Weights of a small encoder-decoder audio transcriber.
Model: 7.65M parameters, log mel input, encoder arch transformer, encoder norm layernorm, encoder moe top_k, encoder layers 12, encoder width 128, decoder width 192, decoder activation squared_relu.
Training: 3200 steps, batches of 64.
Data: trained on short read English sentences (LibriTTS-R), 7.9 epochs.
Rows from block 3 of the text decoder, named by matrix and row number. Rows with one number belong to one attention dimension. Each number is 500 + 50 x the weight over its row's rms, rounded and kept within 0 to 999. All counts start at 0. Numbers have three digits each. After the name is the row's rms in percent of the matrix's.
# v: attention query, key and value (stacked) (decoder.blocks.3.attn.qkv.weight, 576x192, the v third), inputs 64-127
# proj: attention output (decoder.blocks.3.attn.proj.weight, 192x192, transposed), outputs 64-127
v.68 092:475518566542543525488459627384519519444447549501451455465562432499553609532509529390564592491495455496481417463560473491425445513517464462540390443543488501441542427440521542435551477596550550
proj.68 091:535532384429512503498460469440511531571471440437516414448525551476522461428496523525498457537500502519473478541400524469531547496475561497502538487513550533519484529525460454493451531418519468
v.69 096:512398470551532502553433482449511496475538581609531528466460457516441568440546499467526520521621530467506508423524460488529563465525454515475547469545506526462364376531467600450540579517584551
proj.69 092:475514601492472445505411518550479526480556495425562494583491619501575443544412475609411460424473489517545479499455540532491478493482569483429511421453496399539528505431545511591486452457402451
v.70 097:527482509511494495507505520456589519545508522447533558471497546518532555518479466515483498512465456612447588466446476470621426453488459459506490435528501431518478449613553527553363449478542565
proj.70 097:428475503453501515505557597488437460483485478529525485457513475497406469566498580500515491502441526356572460535463517561409516537499407567493541444498625542444557546530464536508516512539491521
v.71 110:497451536439536521572548564454477526452482505600495589546462424570498496467487522420575470519487597497602549578511498446526511530503498525488543518533494417532417462458440527433497453435505517
proj.71 110:539486478581500598471497433496524400534483445486570462508517584431522519580497479494464546587517465477430448525493530573485485436489576515578487375500488498488496532467551449617520534493470518
v.72 108:447579500531484482478508473590501538344515495529608452477538581504458442561521488461419519512529446496549446433484528446487554513496567477522492494540423511405479488500483588505526531604527510
proj.72 107:534485432474525523489485540479518481585502506473519453503484478469582538453461510591512457434476554527481575624511507493550498607482503443393454490546559576543523516508446393497440456494521595
v.73 095:381477493506480500476438602482493480483551446523465528611497490477415440455452506525521606455440581556486541452475454446512425468490446468507481440517523532538504549471426538567498461429544528
proj.73 098:496531483443507528473563459498499435548444580574487441357516495559487580563571522521509458512458514529422443503476464451482567489526503484406552480536465586498504537485534531553527447565472498
v.74 097:472551465490584561493523484484552550575413504516536447433591487501449511464625528532396376512444507583491476474418553497425473478502553458467626504497528532428554483619483523496490549516488455
proj.74 103:524427504476468471434505606454502488430545499537449585511458495490546494450405539524565536572557467412562480527520464511482527517445568577474416450559484516586499407486514457424442488423502470
v.75 100:432500557595440500499446479494440418455512573526481371445464549629514498459515551456540584500504465577514480542564493583570503463530546509388531434534499488418444505485444559467603542602500485
proj.75 094:499476509418552477506435488478437512577440542473516570568532507343517460476541418485456513463387528513456514536484490435504543523432515478537480470445536475602541522556508567527417441437443451
v.76 095:547492508542475451436489501525470438486459565524562491469547590385545492442482494517497458441549480516500421507428480480489448532533499503562417482503489610529435577508416546489454509501517412
proj.76 095:537506536416540469421560501415475479507532451457522494444510453558508494579558543579451527501525484467471498492624562557485531507527568540452545592539431451473432362552486461456456489500590571
v.77 103:568457500527509469501481441399543466515430515551499488485418442526436487525458541529480456495480531571444508485484479536427572572494444499527409480527576465478583446492512450466395460462490569
proj.77 101:505538543575513509521557589554523524444537561481540444619472564500602474513512453418467414458480432453539520521487526492588515516557556522576540472457477494513442561469462460442563524501505461
v.78 101:483588551494510528478559508478528410516500533480490592628596437567472430518578526516495466428465465496583423421488491486460548479544537436532517537539473535422491490527554410533469528504468479
proj.78 098:600491473523491538497446510501378570600523506530506442479492466490545419464435447512556602564467508568475496586503530460474531467456504452475410549487468460620485532511526489513530547457487568
v.79 089:483435477489391498479566449530536463548507561451454552571359513496547510508418534428518516534523483495389488543572465566540498501508475537512568400533445465586526564490507448452586457489505577
proj.79 091:514527530473582526550508523458450529421485573527470519459571537394494409488536508501497489475485563444485472413450611489510463495532437582526442483507579556417461485485462516498440515509476423
v.80 110:523533465435432461471578453569442534475623489535524532507397436544555481461473436512564500491550510481554487437585553535509457536456485503376430500493351505509523561452557454479491512497529483
proj.80 102:353505515514483552656481481444558458459391483508498519558554501534375468488544502622481488477522490532539491545437557520531501520495594479585542495479562448540544480504425602558592508589438469
v.81 096:621398423504501497611513481480565517489548487498601580523551454493391479439508517468548456485522631440525574501553522545494521457489598492514507515471476524461549580473468462508440448482446563
proj.81 094:485591568527457563467504541531532512489471472533447455466458617535517459496471491500480486599582389483519524601470481433512502563494422498514558557488502466444484415472526498515514438442539495
v.82 097:470479451516564532545506470478476411579482429487554515383487522442514556409475537498610483448476453454470482488571449544522387522516438394508421399527461535514451543523548520583549548559499519
proj.82 098:573496557445519477441468579481497536442440382560579493495502566502537542586549510494435535542478459528505523492423606521503564411506490514494517491417545614469560518518469507527369506419610498
v.83 102:499522412494486457488512477535543459518503479372442507577537457450541569516457536475513687406527429396473504488468547564451454542512551505491640450482582560447452552460553450466449544530431515
proj.83 099:499526564475519484601526510574523500518520522583460488486468496489438439475510406461450425541433538542498480472492448484498563457462476468531466570466450515519581506539521533563560514491577499
v.84 095:376473424518561520508542549534512526422494437508516473443407546531498598478502428512507531473551533552506500465612467497525536545481442505446567541473522467510465489502553515433578485465529418
proj.84 092:470433476475439469460513454474478457511414452491462556569513439415540471475577505433513511567492509384568470602466409561469455463541607499478503396469515455531471502580473487492584492520416588
v.85 113:493489512540475429434499519511458434435588505489496531433474574571535526518417460441516440564525522488482543491501586396574496563482503607535541523379453464551452580454475501478498532417550556
proj.85 112:458489521509523654500522459599493495452461488542448507493472437424468508587509485596469576458493460448577510519499437606542479512564555555545553467517458435496534450409506503490538524495376452
v.86 098:538455527585483530532564458504491440493493510558481530497493487474546515527577448571567415466517564554384517458517498512526403459579568515453487519444492478450415449469456479466538483458428475
proj.86 103:492467495401512513525434482531513508620546427569447503474480503565477427469533535470444583463511538399559575437536449462510363523520464451555456503488452495510543508478489450592518536488516499
v.87 102:558410501512490551431520564474441552468555602488546500498484513442465484558478538494488524495482553458541385525520506503513382461506451537521529443542408560476360433419475516490533551491469576
proj.87 107:472558465468510452619500475528508528493484423468537546538520559539462484439489452514551468464518541616489522403490475417626561559477445503565467511510456489561610537544556458553564521486531392
v.88 088:506552515486452435526482432418431461524499437434563427474449573573505525461552443463475560552499457550540430588429533519580466435609419502483459530461499497553473484525505445422465412423497492
proj.88 089:461478536488537530475529516514456570553492605490555481497474472479490503558522512447530499436502493468436542488556462414497559521429488496507481557570492481403523468471518687447489436495450477
v.89 100:532489494484459510523473523518512553487449450499407474468411516531499506478493560525402499513447514457550474439537548440526558524548543485470519482478527556492499490568535466488477370456515505
proj.89 093:482473590586500413515523504551509490531419504479514488498511476463563537500494467527578423507488467568443550547433496442435523509469476461461397441527443529503521528490509543489536560495527448
v.90 098:524482448469522479558499517470609485473563547487528510458554488478538415583554536426459518485450431488477491518474465473505493451501495455492602448511528528391561540519486421561575513568525560
proj.90 100:498577573560434466647468522517443541486482528533424503446466538528449513413406468494560516549494538571569574483416403528473575592461437427436433590549528457529578510518482493415441551461417492
v.91 085:553510443451502489548526427532537582554457459525559401525455473455492482521410513503486556484594507403617461366468490520443462486535452549546457540521512472486490435507455532594557495533585464
proj.91 087:464559514574527451560560478493521447491524536526479538510531562541443401430504443481461323514429541546513531435461581575534566492532527431497437508472576545504547480442510477469552470519451529
v.92 106:448526412520512475485509522459549502484437493524625474601498474558422445507539474550495439493493481461541469529450579551538521419559498546424589520521526524506489414528515606478447473479561459
proj.92 104:614429509559506542489394524551403558472531574554617520493546490468510520474451496516504609598458508589449473530583469494525559504464476486531446445534464499595474528438519531524474455506394496
v.93 098:480554534560559521488598430586527576592611482480583486530513613557544552499422457554513472477557509527413530485417485471506452497444427496486487493532530451454411532523551547555476516547451477
proj.93 097:537542507566469551422462576493444415460511515519525493539616370393443436545569477527494508488541434550550494476531490535499445486522495445519562501456617527506593473542509509525454461403603488
v.94 110:533504526509542447514602471459505587529523539541535424543473487565548501534514499444536442492546543533492495465573454441533481577455463544534509459512467454449599493411430508545436503526511492
proj.94 106:553557423548508529465514465495485490447427449464570506467574525545466496498463520547458503488527405549573518460448459510563481465578527512493520516604597545588493463439548407471595474481576518
v.95 099:550524564482450494531497411482465514456569485566426482485553538434452525513506467483566506571494454537552565430535483507567548476438424422514558478441477570519528474506490481430514536507468504
proj.95 096:462507535556575521432477516539526463519426501454575417535466531618523552487409427511504455478428473539513543557401477560437501483369518573477485481518451471577561513483430477619403419495488468
v.96 102:439459492436499479490536518495410509543534513436573488449551646505523457557471523502517528434528489559457500562505424490417444443402511454476374542573437534461549548571502523466519538498513550
proj.96 102:490518471496486511557548479427645487561491507465499496451437478496573490395534531506454492564453515551561444526454451491572520486546464593519577473502602492559459561543458541529515499559464507
v.97 104:516467442419465605494441567567507500446434521493470518506513445452402423486591543572484517472490497487455385570465526444480568551544540517492523602558507516516540494584431448572546497544528576
proj.97 108:509575548513513468476508425514611550529536456430521508495483423487548563518504530385462493428539498491467633495485559446519443514532532468513446370446424576542555496549540465450537475484450466
v.98 096:429491521582529517506530443533522456405570585561431510454493544422406526447531614495483478520418537544533490468557441419563491504423496427518460453521528495553529492534482448472604513423527539
proj.98 095:563499412444388478551537424512531527586531458462501535574385558508486504526470488525538495517669445548490539432463505376407509456505563532469504531448448560488436532463543511476528399491456549
v.99 099:607494571447635454502474453422563484473473566554510574512559524504480479456425593475468508495546540484464532442493509432538481498533538579535527504614482584493536512545514477420492524553486442
proj.99 097:433453434587524491491557492526537523544438403477443487491343541528515577438477485505547529446497643477562530530489485486507554508509593450430511512455550448487547475470522428543507523494598480
v.100 100:473530560427584517485490500493487494476526490538505531465637560471393522473516452427443561485474461383573411473434524526476496540492509548536587520555457463436506480445545486498541548438576495
proj.100 103:581590455485422476500435396559497513446391530550475473568428421545570503559491463487546533467544554589521503452536453418476510400520454413490490544402455461485524517521544543400464486566482525
v.101 095:466501554587526363502535542427486457454481499427550509501470474547499544524514531501488461557463484487499491571459564461525407523585501422464504508522452547530523584478491496452483495531602514
proj.101 097:530464517496520506518477507512410479518424497586408444537535502527522458450532524525447515473472461533454390484534513486498552453431498598592479536487558502528484515534380585560482537482355413
v.102 098:597488555498481433452502501426435451491512511543508456476585556391509451516525448484448550466567552493553421483546552525468553493442503587482500429479561611404530482477467493563420511575543434
proj.102 098:472562447493507407478490444565486466502460612488527531561514487516540514478508473498560538412499503506542516521459497504506490517544442476496536472546564485501529439533549468536607476454565497
v.103 101:509516551480485537444499458415512618435637453588451568513558428506542469528510572575481565551443486491436578458550611465582499577572467464482511455392544555505484501457456433526510491519532505
proj.103 099:559509490570482456476499643480453438480494453472521471472521538511488615616478485443501513519523548559484450524457514522365411533449500496505445534516448474477527562589492505511493615490473519
v.104 100:428511510514489497493518466477495534655555381465482515524453414489455509535530578458531554483414610594516579496527552605426422642507495524418530615437490511500402505525513503500474519431508430
proj.104 097:509476416512446420480462519558544554439519552454505507492498576562472465467461482433487506444519384449481386459473437476524595480347532531490483410554440461487576489533524535533516403486524486
v.105 099:407446536404449523520496543488597474474597506538520524455500370523513585447515486523490391556509515528468584425495486496531444489495538535536540471444429575474579486491539521507450533558445413
proj.105 098:443507433640448480476541484451454565507438525426457488498395593498555558605456533473499528521412525489483511551490448531619596570473453466523422520552533457465360512403527491499491419466502518
v.106 098:420535474568538491544565544503396553505542473507491514473556534520406519447517522501542518519472478543538520497499593523439530463483445534429445512563556479493493512521470533450471567457576547
proj.106 098:460566431448458491497372418509450470498528493480540575556565601568542515453463486510491471429581490541471414515526510584529524523532564459468497566470414438482533546533463505523583519553471497
v.107 102:521525486483558474460482490463492471544425490463580485481552451446555591571439399452477520528500446543498606505402502484531453471426461495507545437526547488414467460483566504517467562602464545
proj.107 106:453489533533513478458516541430467602476505437526523458479480526513495387473487525556498440571487570463488433505554511520475545562544424496545505464517561445556409587564510517504487564397564459
v.108 097:515586434497433503498591575524523401452542449424540577500631495401486527430456504466384472481525532529453561552468416479394477562466425494558455473511586417426488515512482461516508519452503557
proj.108 095:504496478394457512475446464506556572458527599559448510508434446533477391545466470628522527474539486448500514536522613501464554490532462511501435456522435603538513560473498492458566515527499508
v.109 098:613459552423525501535535442483492532464482478536498485450464553409551413514482414551481521522519466482495492534515430548493567495434500575486538531469496563431448565459531461522430434416445521
proj.109 099:439475515536493541483552559493447549516453532421519463574542441584530470562509531515496502452472508544514506536428651432503462494480489446492568432505545409428534458578507576518530493558648529
v.110 101:536435491444592523480542576553575521584477520562555470445435541517494555507521476666488504533504445539490460502540524470520588535483431569454544477422510463498525515502428617533460427494472463
proj.110 101:569592503557453468481557501476403360447474484380517406531527492550511476559489535438500508496475524485500589524439418554484548460556517578547486525527515561398428484450499483481517525539558555
v.111 091:397479529513559500494455527527509512476476485496526493450529547544441463567490496464568524522505446465501536512498437436504491473527581531468583484508438477573486531521621537433433463436522566
proj.111 092:494486479527486515558495469430542524548485494517561504469475489535488584532541485413487538518473483458497501439447543471537619569402496455516516563440558532455562447496570541512615547583459455
v.112 099:487524467489471608497374401562552495435500506540535506556555567468558445452419530432420524430442545523523482450520606600552531522476421565537553521477493536508524528493535518574550452502545548
proj.112 098:569504511568521462485579549448459483493449472465452494497513406418464470582510480596465541541463479485475478605494563454398545489467542399541498530474556436399460509530483503443527507536588463
v.113 089:495515518454465527497473435519494524536532451505438441527466511580496507514551428467544487514558510565524485434495435597533542510482431457434545432446477472537463491492530517441480573462505431
proj.113 089:456575508516489426500473525433458398447590556460529403455409545422508510572449506488514498553526565439449486441443404393509495547543523487473449534546446468517571559462448509611503518468539539
v.114 109:532493518507470560497462488474533411440477480488495505591620500577426562524581428467494504493462510512535493546534510482458513519588521463557511513532520521500532545475446466441459533623577478
proj.114 109:464538507548479466515531458535540579434454464551469447485508507450512418497454535522535519512463509497419468452496462554423438456463570513499632580420547562461469497539540576495549487438472536
v.115 096:525462538554552505451546470446511511562582581519573464481454515470460461503485588486479494550513479463555442499505580494536508539527478560568390526410595455485520448601521532507537565449601519
proj.115 101:572513509457400474467495492548438533449542484520487485564583496566504582518519480512430458473563529555490547491499371541496569522524509449384536464510373527516448510448512491518452509500418499
v.116 100:433503542424432504488554527551497456536530622585511415556493477466487473472516419554423458511619477484466476531510472507469486440483584477512510546572449578529513460482547522503484469509462530
proj.116 095:403561424530576568590503584400532433491543436382523528460549466471546481480553509508469526475466435424514534541511525433561463463521360504497506399384481471425512480536579508476470475522440491
v.117 107:520533467434500445560466496487528499489395483488450577539500528542572528493474491523574549439469597419460544477608410495439467443488447536509573475546533389588458530607512426531452464534528511
proj.117 102:529429656549508564481442530480619492501526524487523537433488549547455563480544532514411496491489456476523524410413570538520542493434489507480496560500456506479548540403435432461483536548525461
v.118 105:613489521494392493507549522482463430531579509465448513493521569524488568557538499445441498471377509500425510510412392561401450545513529556502499528504533530546533454662393467528445468432484503
proj.118 109:511483508567501477430532507566538503459483634496456479528478550485512498451568437613406484451478509501450495502542523472521431559420456508537480546585523492487430423441550529520519513506508422
v.119 111:506497553472404628439422568428549506481521497504522471525559516479579509519418462429479528552583523502436509575479461497484523447450579560395562548579483568517518544506488508513519522556514511
proj.119 109:552529431489536396537502520472510497502565496448506462491549482490459523510498621540496593463477435523469522434479547519564469543530465452479479476391404536531537535524440481542570508460513469
v.120 103:505505546501464591466544526510593488572547457537532485506464435599439496578460520526512391575477591419502459490423496488459534531378485469536517539417459466530447537517476463522508443538477474
proj.120 109:544416424582439448520464513540389523433454504426577544521516633385472507432512584478530511546454441475477588515563418566527498490534493533572506592506443468582478508491628499542426538523519549
v.121 111:561488526439574512501500444386533521495539453514558494479499565483603453474504552485542437556515513592429602533504482526447642490541463579445475579589520511504462520460519547517440519545500518
proj.121 109:431437461630473428509558539508635573507544558490517398559498460573450574509487449503479496499467501474503497490442501491540487589508532477440518492460560522524575503489435522489495459467572579
v.122 111:458443458477534408490503478437447469419547461557548516525549567483485442476420528528415505491488486530440602430613484497521495528572505510552482480524572512449494527506483552489514510519556533
proj.122 110:551483507512518546565579511573549466462460537407445513443420473539507544530523468479550534532520540598532424574374558493426579527447521443407509438400463464495515450513478553523579536521545501
v.123 102:494434520481595481542410536490540470469574500537505540538417473540390576480407537486527447463461509570548545452503594444534546504535448592469520450554456509546566483512554477474431488515486607
proj.123 109:426533512578384478510493434557545493568582504393500484363451634520447590486577498560454494434458476439423466545455499464476481514479554540575551539415542434374373446443495498493512461536522389
v.124 096:476523506604490507409483460520498556464478575399478480452533535412636481580487533497448447488545552435550466521444539582425382517473462441513548507495480504542450383448546533503464564416408527
proj.124 092:475490503447473470594526501510523491549535475551595484529515484473446516459516466646485568643552366494446606459471517381511611505459488459402450470561608472530496573534543449533492431518517456
v.125 094:463607502469366515508486429436523433513535434521532478506464504559482507512401437563501454607491529495571518454493525548394526478495493491537376406477500464499452470448581513470567449477465523
proj.125 095:470450454461470484493516511572474501512439536441490616396550495460522509449437486385480506535558511471477576460438475544554447486513467587551572526585545471507458549504528569444418412532486481
v.126 085:549480476413499468475514532508484517562498571419495503559546569567479465589491505459572504428454544492545538487514523369499473451542605507536480512529448526510511492542492425492369613451487518
proj.126 086:421420562551545491505495503516599423481524510491538488604404553458422511479471430505508448435532454582502583485401473618562509530511507463460562562471491528493555523422501492603500493536418411
v.127 105:508631475520604533538531504532478494542498496472579482484451509566417500463494453550477422521524525586447444507455398564546413561444489455508467479452567522524516509474573395436450542453566482
proj.127 107:544479558489499561448449568488521563411476470428523501512509528489561467501484500482420496497588559446495540540478477496478543449574451538499476518508418412447539525446435598573425530477412474
v.128 095:498465500515497440426546478557545468511479505379464472455444509517499501531572485469503552517554431623462571503406590435516450465568605598517497470446513546515458598436506506548583608463602493
proj.128 093:518548435494502506469529496441468598472490525506483509519511402545438501408477474547517538501472552489527516584422408460511492581463413420499474556496466466512438456568589442459492455462561510
v.129 098:561546485451535520461516547521494511581419605539528528477444466466474462501465555438550460511570537551452418454459455498437562523425434534542494606547547459554545406509528529514466486505426522
proj.129 101:383460539495493464463483499537510551444558456439511486514468503503494518511421541487454524539526493418496514537443499526561531523454524569495505485430412574451374508486480578503521513453531502
v.130 107:423508495408514539543543478571503463550499476498412550479455484348483566490498483573506515485549486527487555516438578484583499487502502485524503543475479459487488518529507540393506447469430522
proj.130 111:557553502517437553521508556539492549433461482407545417549483553524549399594469544445518482536481552462618464477555429514354496442474465486578458433535458535536476496442527547502550588495537504
v.131 101:451498479553495489443481483452609492508491478525481421460494439521502518478502512444577499459481510546540525510414434503507541434495478428533547540496461572512470467569416514407633469489480431
proj.131 102:542456522398467538476537525526521511406518536484532607526434487464548349473523443480463518585482448506547454464517604527494518537508490519514401415497466403567514549509545471493380535402542508
v.132 111:563477448577412557502469486433574448500504485523530603514601532505529489454455480429430573513519519471540481547469509464559478514408516483475532428451491504464440507557523553487563590506541479
proj.132 110:516549409518535514502497510590467435532500477560532453522484418453524545544596475525523630455464530473490500437613448481444533594572436526472453478475511439538498545498528564511533653483395577
v.133 099:458425498487475460468497544550509442417588528444517525560441530392464455430512552534447508498564515539532592469566495488461482493577558520537497530492470578506608558461489517498509461483465524
proj.133 094:640530558524562552505479523474521541454463585511510452525575461643606485491479445481579526536450453468438481476460510537538491497443511505447406456540456436545465416534577488517469517467474564
v.134 109:508459529545380518410445473495547444551541567632512437504534515513495493425580536549529502474518537460473449418483400569540514594473533534615552474387563473446455636544447454481573517477459503
proj.134 108:462454483445552563502544515545428454406408441500480602508476440470568496499536434497501507493504383436479444489527588521509572423576541439462435501557423513481592433471541379605443448530524454
v.135 100:537442567581450506547470474607544508465493449476508465474519462569474506516583586549491528549406558567530435521426507526432453498432503467482539503476441562426473456507523547496481573504545515
proj.135 098:538596467433515521496526537377557514484533565594464536527486583445559467454470454403521384447514579490450575531466542422540489523595463476506516497519529541483531561522500429501481492485408442
v.136 094:591493504515545418427484507495518427508476396478509519444457490539505489485541473401477476473506443497489502512574547425480491483425477463579468568459514443477466538563490521504462531540569474
proj.136 087:469535472454439485568586498448515450572511552477562581503535512451484418557568521574466468549488486465522508532539516512565510524613505440406504521493476533486558405460473541476540426502547517
v.137 113:553544493595525443504377474496403533540483427444524469490534522455509496492444500502478481516461470460381580494434505536543508499450387441585468405517544528438504484537604495435461509475445555
proj.137 113:420553574400505546521436530536539444487420501591524622410470547548465460461531518473486491514493476518544438513546462489458524433519579537509588589483541470560416423533452479575514472470560515
v.138 104:450506452526531488448507578429495489524573438545552537594538440578484540487493531436457539494555498485548468415499503578479411502470507501503389521491483452513502525505527493500491482545532545
proj.138 107:523394488554471491513503408567509566533490555380482488410414428436513391475546504553449485536485444495498479473530489464483546516508485494468594429526498502539546485460514487557535521473474412
v.139 101:463426507484578601568568489572530501480487447527489493585491473517520497410551524464458540470500516494562508471464553482490483460561493483560427491547394461499418505512428542509441510390548499
proj.139 100:580517551511444398432414519423442493524507533500521488539497470482473488547404496480509483563532513556521467501601473449593461525522508591481494485445561479555554538516535508486581481495423485
v.140 105:564524474421469501469478418490426573504489519469515472499597450459605425507383493441570508543526601403493456468484509597575481549513507495491528535448460469458376526544552451477623384546498481
proj.140 099:448379460475446498478441533433549407525525461536500499493499537462494612449647512482486509527456412538558499462553526495421579484469541489453460423469490550574480496518493509550378578436503483
v.141 103:539471501521538511639487435450485519499533532462514551529476529569534508437424535529473485600557491451462534438439478479560505468539552484528501565467500507454539544495444538539557531591489495
proj.141 109:615470458544488415402477536515512546478515440502516437482523510483470453489530428456477549469452523552540474532403501511462482542512489552501444481603470492615496494497547579509505460448549541
v.142 109:597461460492438468447587448574498508611557533490496534458599552582482462560486507504505507433536428548505488447455421616527514537403522479545472383579474499541384483534469455572529413461538516
proj.142 112:443479444451511521505425544433544498524595456462512510462445494384571498450431473513519486520338463405495416551487504450527467427508448457455537473534402516553580481486535553482469550518538415
v.143 109:400490487427525566472465476574482570416464489508456575497434513511502583515643524506415406546521522504537543545465561515485496423521542499461536570528471499496538583550495470532519421413412568
proj.143 109:520454481488472455551526525443500445542437493482537423597576502476431443537378481516588512496483495525473503471474484445571465470489459463500480519576520500480480516460485557507590471509588547
v.144 111:470552516516454453474430520536511514586504548495546583421449498550507483489441538453493551550505520506488563484552412519556519487520444507574493508491553441430541439492526514532564555569471418
proj.144 107:494457538485514537439480480515511554533506415464516502562537426526526474563508612536490592513376477531462518538477488523417530465476506514449500460499477466546481528518439527426490430506517593
v.145 108:516523432535510516554454413562556481566423572482483416573609492473493504494442540474538475532441557457555495485458457556451553517426618508409485488526418501463507500464478510435540437471509458
proj.145 100:490443525476509536435563530511413490397553483495500586480534492506563525464556437477492556434546452461402555448560498556515417477541443508556453467410556541492523454471528421527535533530542582
v.146 095:544469480467578398576485440535450458456549460543470535518549500516468492508542455497526442525330520483484516482508428494482583562406510523485542484480562536397539525550499570501540464551573558
proj.146 094:411505528523485593477487506468532464489470571480548497444453462535499497495560458517540488493569557484421534525555557497604511475642491370573501475521449453586499461501441444501428511623494501
v.147 110:530455486433478635618525499434508569487510600589477497466546421507433491527491527518440454547426504429595496502468496545505541533452516496551445524417474481508453447512455500415632494509444516
proj.147 107:479464430653480507459532555537535507551547428472569457528466531408500532393541524441457518542572479555542532425552425484508477455503429563446569451540527479517588488422557497553458480596516461
v.148 099:561487411564528471505468509488553420504643398414646510456528533494556559493461499512497522482430468518436484566441466543432516508467543529449503490529493594327540564415458475469523443484497515
proj.148 096:518538522530605637530481458617428586526432595542459468485486521506468475434486343446464572486549583444449509514480495551548487439572460591510487496499550444562493525515576534502441445408480418
v.149 102:516545491527557508512546487476542449505490551587529468627526425443523504432521629411504501548496485553505507539501617450481518544418548475447524453395571525465518625550432518560508455529494512
proj.149 100:419437489528583473607521568546438525542501543459466482535468518454463518523557485516581483525554544387508552446556403481473439541555462475498485484543389517441468490524489479515472496486515496
v.150 107:502533521492458503553551461456522506468409390521399445534484484537570527529501623522543586488607443528543475557464430442405479492532511456462556453485480491587511581508519401561524555423477522
proj.150 107:556451533476513515577441502519404503535520560553628545506456540541395498413459449484518428441410576429547414526498456504537484485498511569521377587487561376444459577507514523470481489481520582
v.151 096:394450489573515499496589517518522569514575482423509463462423494581511493444416499562542424556511416469473492484411604437525469456484530436407621525569411494535504505411520538461499475558522425
proj.151 098:551542530505508471574488411540502505510508451537458452453547495494581455581534486454454488480555517552509525516501416489485451506410487475612482533486595489450528512545477431490524468440445494
v.152 097:607447558458478540492467515522584562604438384525586447546464539597563542480481496460562531522481482541556476466440532526502464447539527525403433503511473477438466423465505538471510543524501448
proj.152 094:453502471529523443499458543460491470425532486530480468489511485394492420510418555522508474419548544503530552502558479488500520497444465472421479524474442512570476496371505492534504450504499546
v.153 104:487448558486545601428521528532419561550496416501566535429579434554565511522536401532607490496445441535464440475507524560478456513539561531475476485458492463574537529509473433513514418459535431
proj.153 099:506511468557469487552557555401575477458558556508429455517549498443531549468490491467458435476478462496555566502537530520478458446468519469477535511475486516417482540520554651521498453479531380
v.154 091:477495416513574555503398502437477542432476643513470538372504510495521478477415513433510532396454521501498461499531531428481574517488490471595512425577523471465528420509513444514453536463501427
proj.154 091:497513543477476438397498465577513534497561460480528570541487561556494519464451502452399505525573479472503481504433553478466469437526497575474515396480484537572481566482536519401518415470479531
v.155 105:449556524450428470596506527567448514537558410560328549458480441499489524541535484490465465515496429421455549528534434514480628520502569503508473493651468432508470510559481460498489470563417560
proj.155 103:538466465480563570531450516444531488457568472395614422606596544543487443437469534545480508459453489535526520522444557536517324411493474470425528527386552576521444506508597526445451530471605499
v.156 110:481421463535372467491377503444536501571477480558479468499493487451638591507524483502513517519526500481449536428475430433469625534439560512516516462475598447368536504508525494417557497446407599
proj.156 104:494486526457530563596566514608476427402584414489562555495469421497455443569515456432471530548501454464437514525483526576437416447571478456518487559473477571548480612515501441606487529500523522
v.157 110:479459475485554426526398520404578584575445540521521430522519421527514462547515523450568452451418483407480487450551521497463476504514528530448453463613453453493431394591506447488444464497547494
proj.157 106:497406537458379567438523447597505488452577496508402589460379475517488528482553493510482416530551554512484470527468515559532490525429489431622502505461547522516566583501528447462538479562458539
v.158 091:470540443430555546487498531556497440539537503551640540494536533401522507496523518453479541554504436458656548472401479439461499593534507461443431476460544571452437427476540357523533471441546530
proj.158 092:489455525578512470365468500452487568489489565428460477539428557636477459572446507525537512450474475466422528490583499498447541450504512629423513469488408497545499503472515515589525527491503444
v.159 106:480525453494508504459445405504578469481511465395456552407462466501544515511489554409513573471560511510487561489525444505464538523499569586491605490506588507461467474593502463423528609477517473
proj.159 108:497462426590560618466460563545445489487491453581508545521573520523463401548495492491415548507514522486454412536477559550546468480466458473517358556469480557508552476448486483468504483494548543
v.160 100:471498577497470563605508485416496437508522444545519589460506484545509497474495502485438501459528577570570486450549560608532459456480491476480540536523434404504487515561486561643586543515565482
proj.160 097:450453494544494528463500524465446521579609502490480423501518540499414447470500532450512486499600447447467450462484379533536484493541553437475525488555584641554489504469533491433445423444469470
v.161 102:413541543543471508483531504538510498518444563489442571436524493469416525480431496502465404561597486544474506532456469478522473553499548517573562560612450502507540530488540510450547506382478520
proj.161 100:487550545461576502509550410559611482484461514522522446504446536478536536495518536513559613523464512485542524559510476518518459561431502472445479477421477527531475502554442473497571541503501472
v.162 102:477407426584486512489600499466541456492564425560453490415456477483465465574519548434523462490561606484568448520516413537424502503461505482569552595562520408580608440526439482455440482374520602
proj.162 099:428481483472508597495509478498498481567457510462599549634515518477520500481429546542494425518499471486496447468509558498515518615442553608439519482521489549398422438527554541454526546567475569
v.163 101:461557456542612507541472483525580533474516383579481526542469408498515515524459411483529508546477462461523484531509423552510425555493520504513461402540490453500500404525496497592576478508492533
proj.163 096:568422606350473497442573539523524503559457531495508462478493515547500597408526601443475472497498539510552391535543476480530551422523499436478558511485458573475405506457502564460433544464517506
v.164 101:493466439489489491539469503506516406511538536488531551445515542569430481463481496436493483573495458477528535519443511594516578446595493496547438512431499443407541436594506548368491416544470558
proj.164 103:486521552561534515483511521552508466513428494536490457444557400420454517461534570551555514517498506524516404509521447489490447617534442496575544502496524599496471538425538457497498553486516507